{"model": "audio embedding model", "input": "log_mel", "depths": [4, 4, 4, 4], "lr": 0.0041, "grad_clip": 1.0, "steps": 6600, "final_lr_fraction": 0.05}
Rows from block 2, named by matrix and row number. Rows with one number belong to one channel. Each number is 500 + 50 x the weight over its row's rms, rounded and kept within 0 to 999. All counts start at 0. Numbers have three digits each. After the name is the row's rms in percent of the matrix's.
# convs0: first width-5 conv (model.blocks.2.convs.0.weight, 128x128x5), inputs 65-77, a 5 kernel for each
# convs1: second width-5 conv (model.blocks.2.convs.1.weight, 128x128x5, transposed), outputs 65-77, a 5 kernel for each
convs0.9 094:539518489534593473505523511501534500502536552477474464502526523558590597601463443460465485462473509527536546572597651676529496503494527467467475491510519523551546523479499522516521475444449441441
convs1.9 104:496540594587579502501490522526492487505497496552535554544530449450424417408535510542544554439482489508490466483503508547481501522521494506522553558575546542527520525535546542543554496509516484457
convs0.10 104:465474518538522450509523537477394393385414406484507520540567532513501505502537510519533527456448461455491427417440478471501502506526545454483520567572583574548526512416471504528576560620653669628
convs1.10 107:500546544428398513532525479418568552511494479571514525534466480470500486550458536530526532482481465479508500482459449493531520470442442510462466477524449514571556557440458524550598572531458407375
convs0.11 107:423476544609599407421477474501496479454466458555565528541541450457477484501518534507489496459480492495523586569541527495488498505532561509510515568624378357362366402522522513496461487520544560553
convs1.11 104:635623550482421421456505521553499500495508545501518517494443459462493488504542557565548547454437425437448481510505523509613565497442445498511539601616316332355362363488460483478481462436420396393
convs0.12 097:503472434465473416414441460479500504548595618581559533486501529521534552562523504493487471532478483493537498506465467476487507525538531463438475506519431446449479486508536556525509490493482467455
convs1.12 091:423431492508565484495514529545610593573581555500475441441470527530485441394476458488537558538470467467452454462466477483502509479511475502507538534534567562567551562558539498473469522526483485497
convs0.13 108:469481463435431614542461396378485505496504514524498491502531510510473419393499508505475484453492512541534501505481452464488514511508511449464449460463581546489501521493521555540530469460459487513
convs1.13 107:447504528483405422505554560540536537537536513539523509529545579568527496464467469504553638549564565549506475502534573645398406425492551506499513521543503512515559580466527528536518526544564585601
convs0.14 103:581516517515508450479536528543515500506495494517517539528543479494480468479474479465488508486465470480473468418423450452630563519484465512496491465481486483475440469422456484471474328371388409420
convs1.14 102:467465484508520480505499483499521522528527513476513498489430507523493495485530514515517539507488493490499564559538545605340407463505535542543539523497581561580585565515509460456440457453453468457
convs0.15 097:493495533523523474506535529541428473520541525579539557545540428462448452465569582580568573496464431439448588541498470441505528531574578569548545567601400422459456452484480492520561515480502496522
convs1.15 103:534553556570534498503476482473498491477477484456519550545552463458513512520460479511594672549529521523489465483480492551556557545506477465466454486499353401451443462393417442457413487467485484512
convs0.16 098:556531500485437515515531545555495513508518505466464480479499505505505527528539528522516499520535510537575504497475444453500505514490445448420413400408566554534472483451459450491496518516502514565
convs1.16 095:513523538530548393395397461509527540543560561557606597576575485472478461452507476462476540503493491461474492487459481494531533514519526516512485473455570611603565535442482516539546544503462435378
convs0.17 102:545585590558515458463474485452385451529592611577536516494489457434442469495489490465472434493500489484485465486471488480502524515493442525499473449448512520519498477532537520537544553518511499498
convs1.17 101:334427521515459487483428423430538492509466418522514487512534491516553495457461471494533561530506497451423420424460485478589549520474460427433511536521521480442469520582586594556533533507513523527
convs0.18 103:500454432385349460469488506514540518493470475555537528500529506508481442392496519541559574454467450483527528504514511515610583527497503454485515505480572584557520487440469486514484564553545511495
convs1.18 103:486480472447475451471479511499382412463515549462458417458483432434441478491439451430423450511506543523540508501481499471415478509544552519512514496494395461501543538480490500516527576515480434425
convs0.19 097:572565522468455430481509508540526495527512509411406401379384531503484453461462488485519539606591576567564490506527544565614582554538507502467436402402523485436423413544564529535509486512518530525
convs1.19 099:565541501505498423407457512562474491516529537548552563590601529509468480487423432448487513587568527475479432432446468486523510517485455591541499456415516521520503497523478472430452483473492504493
convs0.20 106:479485452458459577538520501513472498540519537485520535524545599577562509521476466477448409567575545520463392408420425456471506523489503488489500508522597569548523491532546555522496427418436470500
convs1.20 105:429430435473513413408437484515471455467517509524512471427417546542544593595553539551541526450442475487517480437460445422450465510559577574527512527561636588588572571437429484520554490486510481448
convs0.21 102:490479431424444516519525501471435481470450471540550518504487468468509528539477481500515520519499487491456576561511503491452454453466491632590543537520399424451495541384428492541540478476461466495
convs1.21 097:499472494509558553508502470473536538499487491493503538548501423437460514531562538539534505430445454504546500497450438470569547533482433472455433407425476479496526520499506482484519441417429452495
convs0.22 101:627596525457373574544467433457498512540550518414409382379382422457464469488488467458443476475506490481468497505517484490384422460473498413422437442448526518523532538392425444483514560582559563568
convs1.22 089:660623615573521439403397411427493488488501506520546564568615469479468482477486473454481557526512511521528502502486489454557583596588555483481466452470522554551555579490476503517554377389432423453
convs0.23 097:476476479492481517574639655584441427450445432491492502519530441452467462460528521537528523434443445445468479496526555603545524507502468528530520524536445509549556549554539565585560564562563583593
convs1.23 107:545551526550600509542575531500514552511491478521474471435420593581553557529583585565558542571555532511492493474420431420443469463495502530505525516562465442489495467550509506487485553532522506482
convs0.24 102:637608559534513402414400449476625555533521538511505492505518470507463463505518530510486465492508521527490429444448442458543515492522553496474463462490455439430428440577553497489505445470459483485
convs1.24 097:388391398411422425439450491472508485486508536422454460440451394370417433451516493480475467557554576576578462416414417409452459442449443435437507541596526489418407411474455473528534522507510498509
convs0.25 095:532598580545536514508482459455527509468464465569535533497511413431452424427517542528537575517498475423401584550536501457452459479491484499487528538519495477516512517518510461407376546478479466447
convs1.25 090:515563596589604568535513521547444474524517507586605592545549533515484484480474512494489462511480484461429562548526488485492546594610599530511523520472516513493504501459488495508508429453492515558
convs0.26 102:449449457448475410448472517541358397402391403537540494507468440463467499528517545528522529542535497450374586556534503501595575575587564476504514498499510518531508466480509491524528557528518476454
convs1.26 098:511473469465457410425401412438545536523523546562560537537539435447444443484518491473485557487449458479491461474544580602545551533518524531504485479465510540570566556503462462438455484508496485506
convs0.27 105:403409456493519521520483451455488516528521491453483488498515489492498517481520524511519520489471477507509456466505504512431424472498493475460494495534575560560520462441493505473473445497541511448
convs1.27 112:491560596509476390450492525518510509497513540506493491469461517531587557491481525550562587563547549550589494477480520553561579594602556511516542506480466433425500539544565552534483506518518522508
convs0.28 097:482480472488491452471478440428499520525556585413421457474533558506497487507475452466494493489493474496480469498521538547478520507482478523539548565594572532499490481532518501504503519499470469460
convs1.28 094:578554518490484544508460439466486473454436448539544513526537419409379381384484504514524521524507518548542654628592573583487498470454456518490486463459528516514488489440438463474511530543550565585
convs0.29 096:561549529490496463481495499484464485497513494489473487472460648619627610628466475484486516509533563563547529531542512490487520534549528549580597608594467516549562587499501524565586498487503502458
convs1.29 103:479475474513509461461468476495436457471499518459456470480515541550514488478472484522517504544570570544502556555518498451446465449472470533494456448464604574571552542501519489455448503492476494482
convs0.30 101:453494519524479495525524471420490531508519494557504498499484459451436424412550542527512509442472487539563514488496530505400405429428446530485499508526523521461448454542534525548574449470507465423
convs1.30 099:521503476468444476528539576558497527550535539545471462482519551495474495488513527502531490522500500471489493529543521533537542549535498453467465482487458502589637668448444445417407425453472486483
convs0.31 101:509512483508514472470471475474594573574542539466484479479467473504528545572513526508485459554538487446440480466448438456499476435419392500502465411401535514504512495500471466421404542538565517478
convs1.31 105:424462503514459571534512493466521506463496506478481505506480578558552517470447483502560603602591569589587458465504543553588559500438439554544538489423442486513520525507519531474390394460531561603
convs0.32 107:511500487478461440476531523505451473479505528472487489504521454487482509482505477507511539499512514555588484517523528543498466450450435525547540545569517499507513505428422438436459482496501479445
convs1.32 103:553572536523505540555588577574508527503535562472472470481461556554506481489406439447510523494510513522528569499456456471477495486494540509515504462443538546567592580508530494456462591623598578552
convs0.33 109:403409402431429485505540505438420421454468501499515515554584473488501464473503494509536534569543554577588482476480516574455446458511547541523471462465483544564542522451474488489463421412440481524
convs1.33 116:571573508463508609647620524475411482521539594432440473485439550545558515526479492448462486489469465458443564502447433432539554530489469465492532534538507532534493435530522556518505513532533502462
convs0.34 093:511520548519493483502510479436452511520529472564595611590618489483443455440474483488475506459441483485454476477506545542455473503519503513466436461449466531554540499394434466484485468471484428394
convs1.34 085:497510544523524531516508521557492489504513521584578545503494478468463443363506532546558559455449486510518450495474511459518502482460454433466510519506434419424445453583562567540551449483466462452
convs0.35 106:531472425430476473502543540537563538518492497452437440451482476501511466443431462463459482475476478478523553532492465474514467443458478558547542518498505504507521502428444466477517369401460519558
convs1.35 110:560476452447439536562549518481477449439453507484483517516416510529539551524532578573547542604548543568596488479479469460524550519515546464466499510517504521498487430550533530469455550588571547518
convs0.36 101:520548540524483508485474497531548526532481448421417425428436552539536565592453474513551537453452495492453429429435408409574583599569569471519535523534563546539573573480477488499527471472471508569
convs1.36 102:477445463486510401412432463504502538540575591517519568574607517509486454447523491434408403443401384425436523516488486501410400420401398574565528495490482489543557553578568527479444526483502521565
convs0.37 096:548505468454431638613541518497384392396441442426393341354368445444491516584522525530532507554559579565531543571567536542567512523516545470455469444435509486496519541431433461488485533553547519482
convs1.37 111:463487530527528462455457490495504497507537529555548563554541454442461498515459489521532509396407460493515456463460450441457499533518523563562556528476530560580588579460486464449428441452486514505
convs0.38 099:470444439439490563574529533523471517591649691503522546540512360382397398408537539521535560422421465495512483496493503506551530553557563638622603555558614547507469484508489475472499430498482502476
convs1.38 096:596590592592562481503507513518528511493496538537566579547518548531471467461548541538535520459474506538541446477493509510533533500514530489506505535564401437469540547528512520509526556541519471484
convs0.39 091:546557549535539512514489486458598596582526532493476482506513490517537510495585594589534521458515555536556525502471488497514505542529563552545492456426489475456441400509510507480467439492497538566
convs1.39 092:408415442461459563539517499526396447495546577479461433441475497510517498492534529507533561505531502514488444480475471477484464500517515468478494511496484470450451480469484513516497435436409418432
convs0.40 105:400444486498443617575500468466654594553540492450492524555565473473456445446494477486512500593591561541549440462499497488468465499525601517519501507493597536510532567641593535523538602605567534496
convs1.40 104:418432430427429504500507539541503478483491491562489413366366588532524571666391422505519512428441479491512521553555543529472465470458427492486463432433462478474477551510515481442441446435454474453
convs0.41 095:540489496479492593573538534522493464434439479511482487476418484485508530529574551552516499487513511495486512485465465493512480502483484488472474420414401424445440405627646655673665548538567557567
convs1.41 095:516536528565578452424453436444392388411421494524548546583578516517502492529526486476458488424428430433422588581600615599457441447442459545545521513500474501522532523443468514521510490497488489474
convs0.42 098:479465433478509458478517539551578556531542508462476486493496459497498504509513508511548569442442479456456495483481493486435461444442474564546561582602447468489501489515480449440412579534525468429
convs1.42 093:494523536536548464462439433461495511478454378437475454408400550521478395333508491463433426562503512472451543542528552557481489447448422500496507518533518522507493495477487469466440455471481485495
convs0.43 102:531563575530480369444485525490498516539588605463461487557573582524495501487551548556562560460479479520525382421477466471523536570545516526512507534583405432508553617479469471462428407473541639706
convs1.43 098:528534590573498438450445429449450455478490492449496502522527457450490517534477452437431462601550502442376553528566576602511538516448428538521513495518554534515501511485463472456441530496476448425
convs0.44 096:517563563557573384419456487485488553605633646489467465448437548506507480451423441447480474480497489531545572590588551544444501543566627491476487489496505514526497437493502497486476453494518527508
convs1.44 092:491496525517520513543576588596523552537536551436470511565597431440438428432469503492529511599562531486484488494478504483453475491515484452471485489514576562532516528566574568567520507510522534545
convs0.45 098:548575608613582475508548570586443485516530533481506514548503430440462465427490480453427425445451513550613454448476499458536546560550576496494502452423514474490504531419418445453470442523584608624
convs1.45 100:396473542538438570576547519504467455446448488422469510541550514510527512499469475444514554502513474470444561484506474476500523506511460432421406421453506488500494460478465425424424465439421424449
convs0.46 100:530515510504460574538550574625551540530550555545522476483532610562529514511530491475452423499543545507510572583595602606547526536529512612611593586550488492508520539501481475464447477447472479515
convs1.46 094:565547499503512503508531558590417418420440432477477450460494513508523525576488491478465492500512512489493504530535504474584554523502515404394364381425432419442422428562557570515506580569516549543
convs0.47 099:496505493533533532513514459406439463460460431537548532536540638593546489442470455419422418417384414426441404403417464495519546555586623432426430456422461467493524539412433449443447464456431448469
convs1.47 102:511500474446426423399390412430589589582595620581548524510480449487526544572551544533502509560557531519550547508502492522492485491453472572540545547533547567552569564507449462445459520538538512488
convs0.48 100:588570515459437471465456439467563536478428427470444467481526528517470407383566526493436413471506535539555623606559508507523533516525565543569537510485540524502498470532519517511476435457467547637
convs1.48 096:497489495542523422423434425442488483491509541529475410408398468461454442427493507494497495526512510525520463483503516521386450518551535470511531551501426408452497480535528532525515496486490474439
convs0.49 103:445460480443422461489502537532461465481478455460487491468489371398420438411482457485457456600555520510521506469444415433510484472492478531538527539534446425415449515582575553549607614574526474446
convs1.49 097:449482503530566474503478468472543545491473455578575576552515585603574543519537482462461429442420431428428514502531528522515513475488485463488538564585454506540557543506524550545530438502521544576
convs0.50 106:458454457412402520506519524546581552542518507556556561563561553562532508484465466476471462451491515494466434438435442436495472467487504487496480509499507515523531543581555532525504497492495510500
convs1.50 105:526534535533530568547558548558521499482486524518517502454424400422464501565518511470456500499512519562561493488487520532584580581584579593579573590575480524537548574336389464510563482469445448428
convs0.51 105:541542538517539385404446486524483475463463475475454463520590658630576534515516490467466498490492471446412393418436450433474439447456484488466461463491467497504560606587577552543527391420452506550
convs1.51 118:610549501446409540552542544535519485417425479468463502475459470472466496503576588559494396463477510529562457435445435462513497414402488509494530566609579546484454402396389433494559528482475480475
convs0.52 099:534579571614635501486452424450506487498501521527505502511490463528523529501511514495481462526493486481545529561569553520345370406466501459472449422367516539553542524512459424414413397464515533511
convs1.52 098:403447476485488520502512498496467461463458461409437490498470527519571558572507523532495483446447450448469630585583585568610591532512531473463465479455495503526519498414438478501533466481470494481
convs0.53 095:512503472435440535514520520539506507486490496504504515502483579568575574578541504487496516480473470432429489497467475505431442433408424538562554511497351354407459459613549509465460503482485582644
convs1.53 106:476482478446391483476482496514583549524527553501538537560583601589570562555397419437494533617566531514485389451492540575490474507519560457431419437447411440446440431451460497511445471450481513501
convs0.54 096:518539537517516412414396361353474507506485428482457429394373565534511493484520526563565556425486511524505436490522545538582620619577516512502504483478493470470479485519524515495501500484498477479
convs1.54 110:523545547531492547528523512520444445450480481430482536548564524496467437394489498492514523574541553533545467480459448477485486486472490391428432410415417427445424436502478463459465421432457476509
convs0.55 098:502534563541516452448439416427551503504493443517509504489475378372374384399499483480475489483520516559580506496492511519531532539514468500531519556563475475461439452437485517558611489482493503523
convs1.55 106:523500478429374316357387411470564512513551583645605557548546469447470459454494535530569562383429484532577545548557559526507472488481514484506563581603504457402393420603545531509501388386423389385
convs0.56 104:492505532573594439431462470468444465468484513525537516530534477482488479488503494498470484592541502492507572549536536527536500475521557460493478495472439463499535533537488456458467502489532593633
convs1.56 105:542534527466454574535507487509479523513527584421481519517490462479500492520516529514522488512448469492556477496499470430441472415409473424454479521540439457456417438498462452420420475457440435470
convs0.57 113:564554520525522573570539511517534482465487482440451468475482543492436424469491488504510495430426466473494483484494505501530532533559575462444435426432475492461448469450486498477434464487481486484
convs1.57 133:489514528494467536529535519491552566562563561519505532564554421426464528539434480505514513572501439408418597621596573567460459460460450517479488488483460428410451466419462522532520332371452502523
convs0.58 099:451536592628604524585586545508504517516518512416457453498476496502486470454500504486506548478482526538516482491540540540526531559565522471441471466451390433426409422371396434431425415440461509525
convs1.58 097:504499544470429446461488479455495549552530508507484491488488406422509549579565618597576535522523487488492546529504518535413441444453453551518527532532606562561584543541572559573542547511489448411
convs0.59 094:508525547576574597525500438461611597557528513402474500540543531551517497475506549548532532436444433451438516538517521504544533522503486489461435387380490523532526512428480575617659466461468474494
convs1.59 087:423444503504481466455484483488481497516545542496476480474478530562583564519479464464462513575525488450429397395439463490413430436480502479469478457467588555566546550667655641603582485501497489484
convs0.60 106:411443447407427564534479427395530504496503511500510545546511564546513476501482463472451476516547545534536400428446471465495456455407393525520496500491528528494463444518530496484479477453435415426
convs1.60 109:564547526503493427467505534510414458508528554514487485468471402436475518564470497519504495472520505477431595600585538520476466476503519338337400478537456436478506573509501487462471471493489525535
convs0.61 105:493516528572631561509494515555421417442468510513505469444429507476456450471506536545515508464469488512557561523533540564494478475491502489498498490473536527526545567519523464436416502473451471482
convs1.61 096:578539512463460491508522509500485488483542548564572562568577481486449430400580545547543562520501514476460510498492521484478486502501524505553631657677552521509475453520498491502473449462490480470
convs0.62 103:554541543525505459501500476422538509459453486582542497467472522522542478439504532547575571533526525526531535538545549563405406421430452564544519522493443444461443436483475463469487534533537535532
convs1.62 110:432452515484469520495468477456559565567561568450455458476479411406453492465497532517535532522506451450460573549531517560465498513483496529524559544531536539533541578487532627664660494520521531528
convs0.63 099:443462463465446562532468404358481489455420422396428417419413545548581581580499478440427420499491487512516503525530538531469493514479450543569573596638579541493449412517516498469456553554555579629
convs1.63 094:428426434429396471487495552555608532485494480560538565569597493485477469458530501484475448431447484524539505492485508522442452471487494416435461477497391432476503498539599614641618536534535522534
convs0.64 096:468494511525540517517533514474600583531475405505492490512497554548544544539505523542543551536495501446430449428435442478609604607596580469485493487489535546521517502440456486467517468458461499501
convs1.64 101:605569548484483442471467479514430476521517521507486467454430543541507495507606561521500522523532506517507570511475487514479453464487486591530496469465568540540549500558525510476485530505485498510
convs0.65 106:412418407398450447503534642718481478479467479562530471474459478479513520572469459462477473549520507487501528534547548573602541471450457506523523504477559520520537553500491495518512512547550572621
convs1.65 105:512538551575615513487410385388538557563540530484485474441431504513462434433493479498509506534505479464479495482513490451415401422457500519501474476437565589557503451515456422409439616581546518510
convs0.66 092:393411420401373558503497516533422456499519551461427425436487555499501504518579556511494472498496506517465435453438445464506508490521482582555545522517555538574586614537534517546504450396383430473
convs1.66 101:521505509493514460451444469484532531512527515478501495481481569544513493428568555545552515537506490466475512489450419404464453448447459515536548550502505491477488463518519515530525538507495507548
convs0.67 091:472437414405399547497457488524488507522556545489452431450442497489496509552513526540554573473496503498493536587582579591382398431423467525554561505457483480471485523542543544503481514483474489532
convs1.67 091:539510480487474425425420455512475441426403411522501492507508546549521484455513516517545566543502473457424445467478489467564565545527482514523513533551483481480486487471482472467474517483477439417
convs0.68 098:467441443465482553517507508509409461524530469531489489517539592583563562491486489490507501478484470459484546552501469424549538540540521518485480442424472443439419390503482498542546558562564519484
convs1.68 095:424440448466454466452431426441596569538520525435437448444467574578570536489533514505512503506475452453459500477457480516420427401426452530532530515498495513499472466536531538502463520514527534534
convs0.69 101:596505479480448479481512505470495501535588639520542564601618459512544552539568570556574562450432453464497557517508482517475450456490511469484472495488538509537503507669670649631579406376400454514
convs1.69 106:441460516526553432445429442474512479503496483466444446443441625622625577537449469510513502543520475429376499467508485501475498479501520471516539566557525531531522511590576566543531515484473475484
convs0.70 095:492513475447436546528507489467495463464459455536556544512456557529517514512537537563557576402424489529522619609588588536411432435461475597605596543487516525504499518514521548522528532570555531489
convs1.70 104:527491483450443551551557548563497477475469473505517508528523490479475467462496460483482490675652646623621598590581529516521522508547542506488437428434460460478477506440453466495518511504531538544
convs0.71 098:391414463473481529575553563568414456455483500526528550569631482495543561588555584571583591600565557572578642598573589605434479514499465433467479513533389418436465482507547577617614486471485460444
convs1.71 087:565582539535502612585561555512470485521523516505520548549586514499502480464445451463458445552548535556543483476472471506487513521522559608574576587573563545519508495527500491513494483444445421415
convs0.72 091:512511532562506464476482483507459462482544599564543561560550575515478475471563556556559538507510538553581471462474498563503495507516511623593518486417493478489506548477434454456503481535547503465
convs1.72 095:543547561529525479512491513506435445434483495530523488473498476479481403332526534521519493580529518504513473478466482488505539562538509527525554531526476489485468491574584603605569409424450477484
convs0.73 103:499495532520504482517573623612607589559509450469486548572583497509555559564432454442462453491466431405432486476484512544442433407451451426455471481513337401445477484451478511552535532488500505510
convs1.73 103:503554557510485466460419423452456457453449450504515528500447649615579488442521492492464481526530545573616490460489506487627647588542492603624627563488469500472453412549551574536500414441451458479
convs0.74 099:491479475482493544520519472426563580600575532571564550527492422445463433435554538512490474469454476512506454468480470461516510504509566623585538473440495491473425415418442454454474406418451452454
convs1.74 089:571553560513465504500516526504415487504472452418454499528546555560555592636494465497491492468495513549562469518514511533455519510496490518530509517536515499462489496541534530507510520505501512512
convs0.75 107:451469502494446478518510498497481449444416417517556538502470462508533514495489510509489485519487502559593535550552525508502480472470445462518567560585458500507531512531544508502454401485537510499
convs1.75 106:478493493492482481491501499507426402421450544415455498506504522550559558557517515513487487556554516501543557497505512541495474437442473519501480480458538522506476470562611659645623533533510501504
convs0.76 100:578551525463423500522524538517514526518497468460484499528528526504462460431420441460481490436476547587618551559556565543518511453451455495469463464496475512522519518450465463429425498472504521532
convs1.76 100:515508516536550500514513516531421441455498524421429432440483572583576580534464458478465452586587563548524616594576517503466483502514527504514494495496584567538492459518523536525496505496466479497
convs0.77 103:494519521537565490473480491497327366411465460491475515516546435440447453460524493465457442580589588540494578593606621615434455483471473423404425472499483453485516543491453462449445641637623633650
convs1.77 095:485456420432406598547526504536575566551569565493525522557551456427445479499534554541529516565567583565539558556519511504584560504489505421421447443499617575523503491560556556554553451480491492476
convs0.78 100:503501507505504413423433422452553537486469453473446446464448604573575576585484473452465437572575542548549457459470516531602536502509465436420416407423500524493464454399429480473449515502518530524
convs1.78 101:510502476447395602576558559572539523542526525532544522495507420430422426434455485466450458549524554581588569549548556517535490472440419517486467449383549558559575548492449418440449500474445460455
convs0.79 097:422446453448488495448448463484564535542559617409384387423461600586589580599505500492528508462484463451436432456448452444465489500520523437483501486481472499534529538525468440455456577531504521540
convs1.79 092:514535535526516546541544508493548552536515516418445430442509556545518507512418410454456478622591542507464468496514558536508503506527568476490488495444476461446465463453459452437414490499537587588
convs0.80 093:530539539506493420449467523592601570530504452457447430441427441476550585601437450428466457479502524526488456486486517496536531488468473505481508533583495485463487537560591593555492428483511482472
convs1.80 096:394428492514506563513496490479496508473473487499452466423413621620565525494490448471521589515488494494526400437483537554484488482471452493491514490451440462472450439497551559500432452481500525560
convs0.81 103:460477464475477402429453441437440457527574591531556541536529480485487471446484509500526551499501494472470489499467437419484510577614615502506495496529515513528486417603553535508487509560529476401
convs1.81 113:454459480471487508498504508525530540542529507460455489491532560557554586607461479479534541447433448456456521515524529581494492476457418485456420423473477510525541532521523539540589462502525511499
convs0.82 100:452479506513536474517584607626530493491494508578560523501449445450462476487526513519531542562531508498529564560579575558494523538541574528514488500449546514472450442503511545561570479485521532521
convs1.82 093:608584580560560434448446463476495494497516551442471458449417597573549575581481458480453459545493480469462433435470507535550579597586578571532496492510507512533533533469502529542546535534527490450
convs0.83 102:521502494502522575523507474461434453466504512539519523527521507486507530548543545536546531483477482504515469467487474480531522522517510531550588597606541566558572548528495475490537564545536534523
convs1.83 092:468455477474503463518539557555467495508496528485471498492480571569563621660485510519459434427423453436474560517518487501456491534538517546554560564581483478490521528462485483531579536539527499510
convs0.84 100:504502533521498583529523461453484490499475468452480490543578424440466488516533530499517556504517514542528537543528500470496504496472464488460427425480470500542538542454454461483533510503486468481
convs1.84 099:545543530512499463505490501489516521497510481524526528511488599567551502446469502492512541461491504544559400394440474516484521545565559419445500509531430424452494526436463483473450452436434432416
convs0.85 105:435495497470465477486456461468492480454452427529545541512511609608587578577568580547541506446432455449472503492523543574499473441409389452432448452468446453466510559484494486497502482483495550592
convs1.85 102:520503501509504503504495495500509519545591637464474437403357529539559583632519530533468426462455479462480436422426401419514504518513577573551536522472511496456463478523532561590638605597570518447
convs0.86 093:471486466465498380382396399434507518527543581457449450489523455472482514532478455464471489457463442407441448449464493519445438405402396484495488503503475484535565574521498470455444483474493504487
convs1.86 091:497482477452459487508438446458542544515493513478464490466457470460429404407628611587573543548518480505533535541510470432497519515515515628554511521521612598567496430498435395432449549543491490547
convs0.87 100:723619511474454525505498541567586578559520493554548540552571385361369401452490487503519537482495476457471543550522522486561536485429406512509515536537569550552561558578547527535583383418471543597
convs1.87 097:543547566582587467439396367403405446520537500506512496505494553504495475455492532544538547473465509494496518482449423421507500529584547581553506496454478482467478465497470467464435515482484499495
convs0.88 106:566534557577558519480439457519397420394430417519506526478473418427404397390472462463487471508469426419435606578548540547490490515540514424420427429481575542532487457490465477461473463462474499565
convs1.88 100:526484459442464465449458472467493484457490490416457512514505524508508451479483469459478534530512505538557488491490499475516533546533528511499479435401503532497484457495493526552557458451448460473
convs0.89 099:491470457445477491456441443437492509508532538481478509514509473430458508480513536531560559478485461448467538542523496499536521475476477433438440430456439430446448455505495491485476569584559531508
convs1.89 110:543541537538528510500469465466543505472459438596604570518490494469404382402440421381400431566547530485445478475515550567456435451431455499498487482525439500512538561489502549548542424471513515502
convs0.90 095:518559584573544500492475469456662657657648627551560565560520452444459446464445430489505531445463513536558404442491541523541518486496507406423431434465431426441457486472497518489460624575538503478
convs1.90 103:442487513519530481461467461476466475509494467436432423429433627599584563557553508514536555448449483477473477477490509552479513503504513534535527524539539502463447456465450434435436369393437474530
convs0.91 100:380424435492448468501518549579469453457490505476476468457450452446462519522475492510509518507456426465509471502510502476504494496535616578569545538558473532546522483495490473474481533563573558558
convs1.91 097:525491459492541528557564564600526528495461436603557554533479553545530531499569590548486487568554531541584550535521515479524537527529541432419449446448482508537508438525524515499534556530535569590
convs0.92 094:549532496509562505531486504497539550513515528575565547558586537563564534500483505493523522563552518507500534555556535550404440504539603499505502516514503492459506522477499495512526529522487441385
convs1.92 098:358397444468473579555526527553530546575525498502464444445458556553545550555531554550580565474487499473472496539575556507429403409403378411421488515526460460445450440481491519496477414443471499560
convs0.93 094:531554547539570481469527561577427433428441496454462467501486460482467509524495505485468428494487498506508498506505466440399406409470500495478417416398449493516525492394413446487515489476462485509
convs1.93 095:447465461488512573566538506509482504473449468506518547536493611571529490446432458471460471464457448431463558547515499427478495516487461555558569571568475549612579486579566514513481516491457464461
convs0.94 096:490482496521586403435464475494582555576543540488506517519528487480466487472453485526573576556525520512517508513478464465497503541529507449466506542528484500503556547531481479491512494516531489502
convs1.94 109:513507521522568587561501522579427432420457517471479460490496465464478463457527540556528475452452465467471479492497489494469499495464437552517484442404520547540524525501490499497515480478478466475
convs0.95 095:477466474480474534531522524551499492466458468502548560592610460463501513535398387400418419432481525595606520518557540536388397444445462384393401413424387421454465456653615589578559495519520566595
convs1.95 097:495484438420398434432409451432660640608549527480490520545542527541510503506478486501535567506476471459454531540560591616503510474471442578569581585592429477501525557483489483495488466465472459467
convs0.96 111:529499506498499429412380381392446468503511556510518510498487532530547547581507487495466445623595556510467455437445453476491512492458456529541522533507572546524504492458490486498481454468442472473
convs1.96 109:480483492527538533520489534600528514509514530549541533516511482479488512549545582587596560512479465468451505503533514527530527533521553552535520463453499477438434430548534480448447583606584589600
convs0.97 096:546516501505527583545510510523428443432423435533515493488466485501497507497509534561585610488487508538575580601592569561517554606632639527529529526484413413416438456507488444396363581540495501504
convs1.97 089:400402397396372542523505487502509504507523490545550551564567452487481486478395384413450473486465452430450472511524521508381436462468505548523502493470509494515502498466488511474456521489492481469
convs0.98 100:434449452471465477476508545564520498478456506494486513507544497509480500564560553504472470392458493529546427421477499537462456467508554426416430424441497480502515495551573607592613551503501490509
convs1.98 090:523479452488487435416409381404455434437464486440454458460450513504496491496574533490469432538512497512523556529495493461547544538530548491525500480457545524524508515526517518491508529516504486447
convs0.99 098:509530558560529638584518495464429434397387393515508491479515576545510463454481497479492492595569545530497522580611627635538516505503536513497495507544429452481478515471477507495505613562501434422
convs1.99 093:494501483458447481466471493488479483448415388518544547529508473485513560599560543558525493546552511509481528534536529531526520535536547647608594606606490511504521522463441422409427362396414415417
convs0.100 095:408427432438442544521505455418507511457455451524511519496418527530502452420517529549527506498512498465448473456466468497478477504502502576565531493464533548537546511429439450458501530550544531516
convs1.100 096:461468508516536492496480477481525509487503484516549514476473433444460476500542546526545565626608581526538561536510511537541499463448458552526503481487428465509519482397444520552564505530537504454
convs0.101 111:471513578605631545551551546533473483526589626503473465440476381412460487499454469477494481453431423400442454441482522536487500532523525536548520525524569564581559569570538552564570505474424393372
convs1.101 113:429450500436404501478497495504536536529512530413436458524586516491516501528462502534520449445500512512465490482467453425610565550514472458443462488540508509480513492536514475441402461437444474517
convs0.102 101:451454458475448480512504457400391464522482411539512514507494513559570578556487499469493464490516504511501558574549517472473485501521444578546514456415563573560507482423397419485580508513528519537
convs1.102 092:515516451467443505492517499497486467482495517564544519500513471457486482440470453439449440500530590594563504484499514527448424452463510541493480488485575562502459433461455463481445457450432404394
convs0.103 101:599548519477446469490498531590433468483471424488552593631659449458487496519458449472480497540517504483475550511505488475573539471449478453463496497503499500518534591502492499470458593572508452371
convs1.103 100:571570594587541455431464498544533577577559568517467451409421506515525533519480434462467451582547530515460579583576587587486529540562566519518519533542396424433463465449444435431456522509486496487
convs0.104 091:546490461469467514513482468472529535525488474454480487483499447468482463466423480507488515469489502516484474489471461493473476502491470481491503514458608578531503474428495523530534523490496536589
convs1.104 090:424438438396409549524513506499508482449493537598590549551535540555557562579498532527522539483504485523520489544567564539508504544561552386419439435370394456554613599494472499474454455491513517533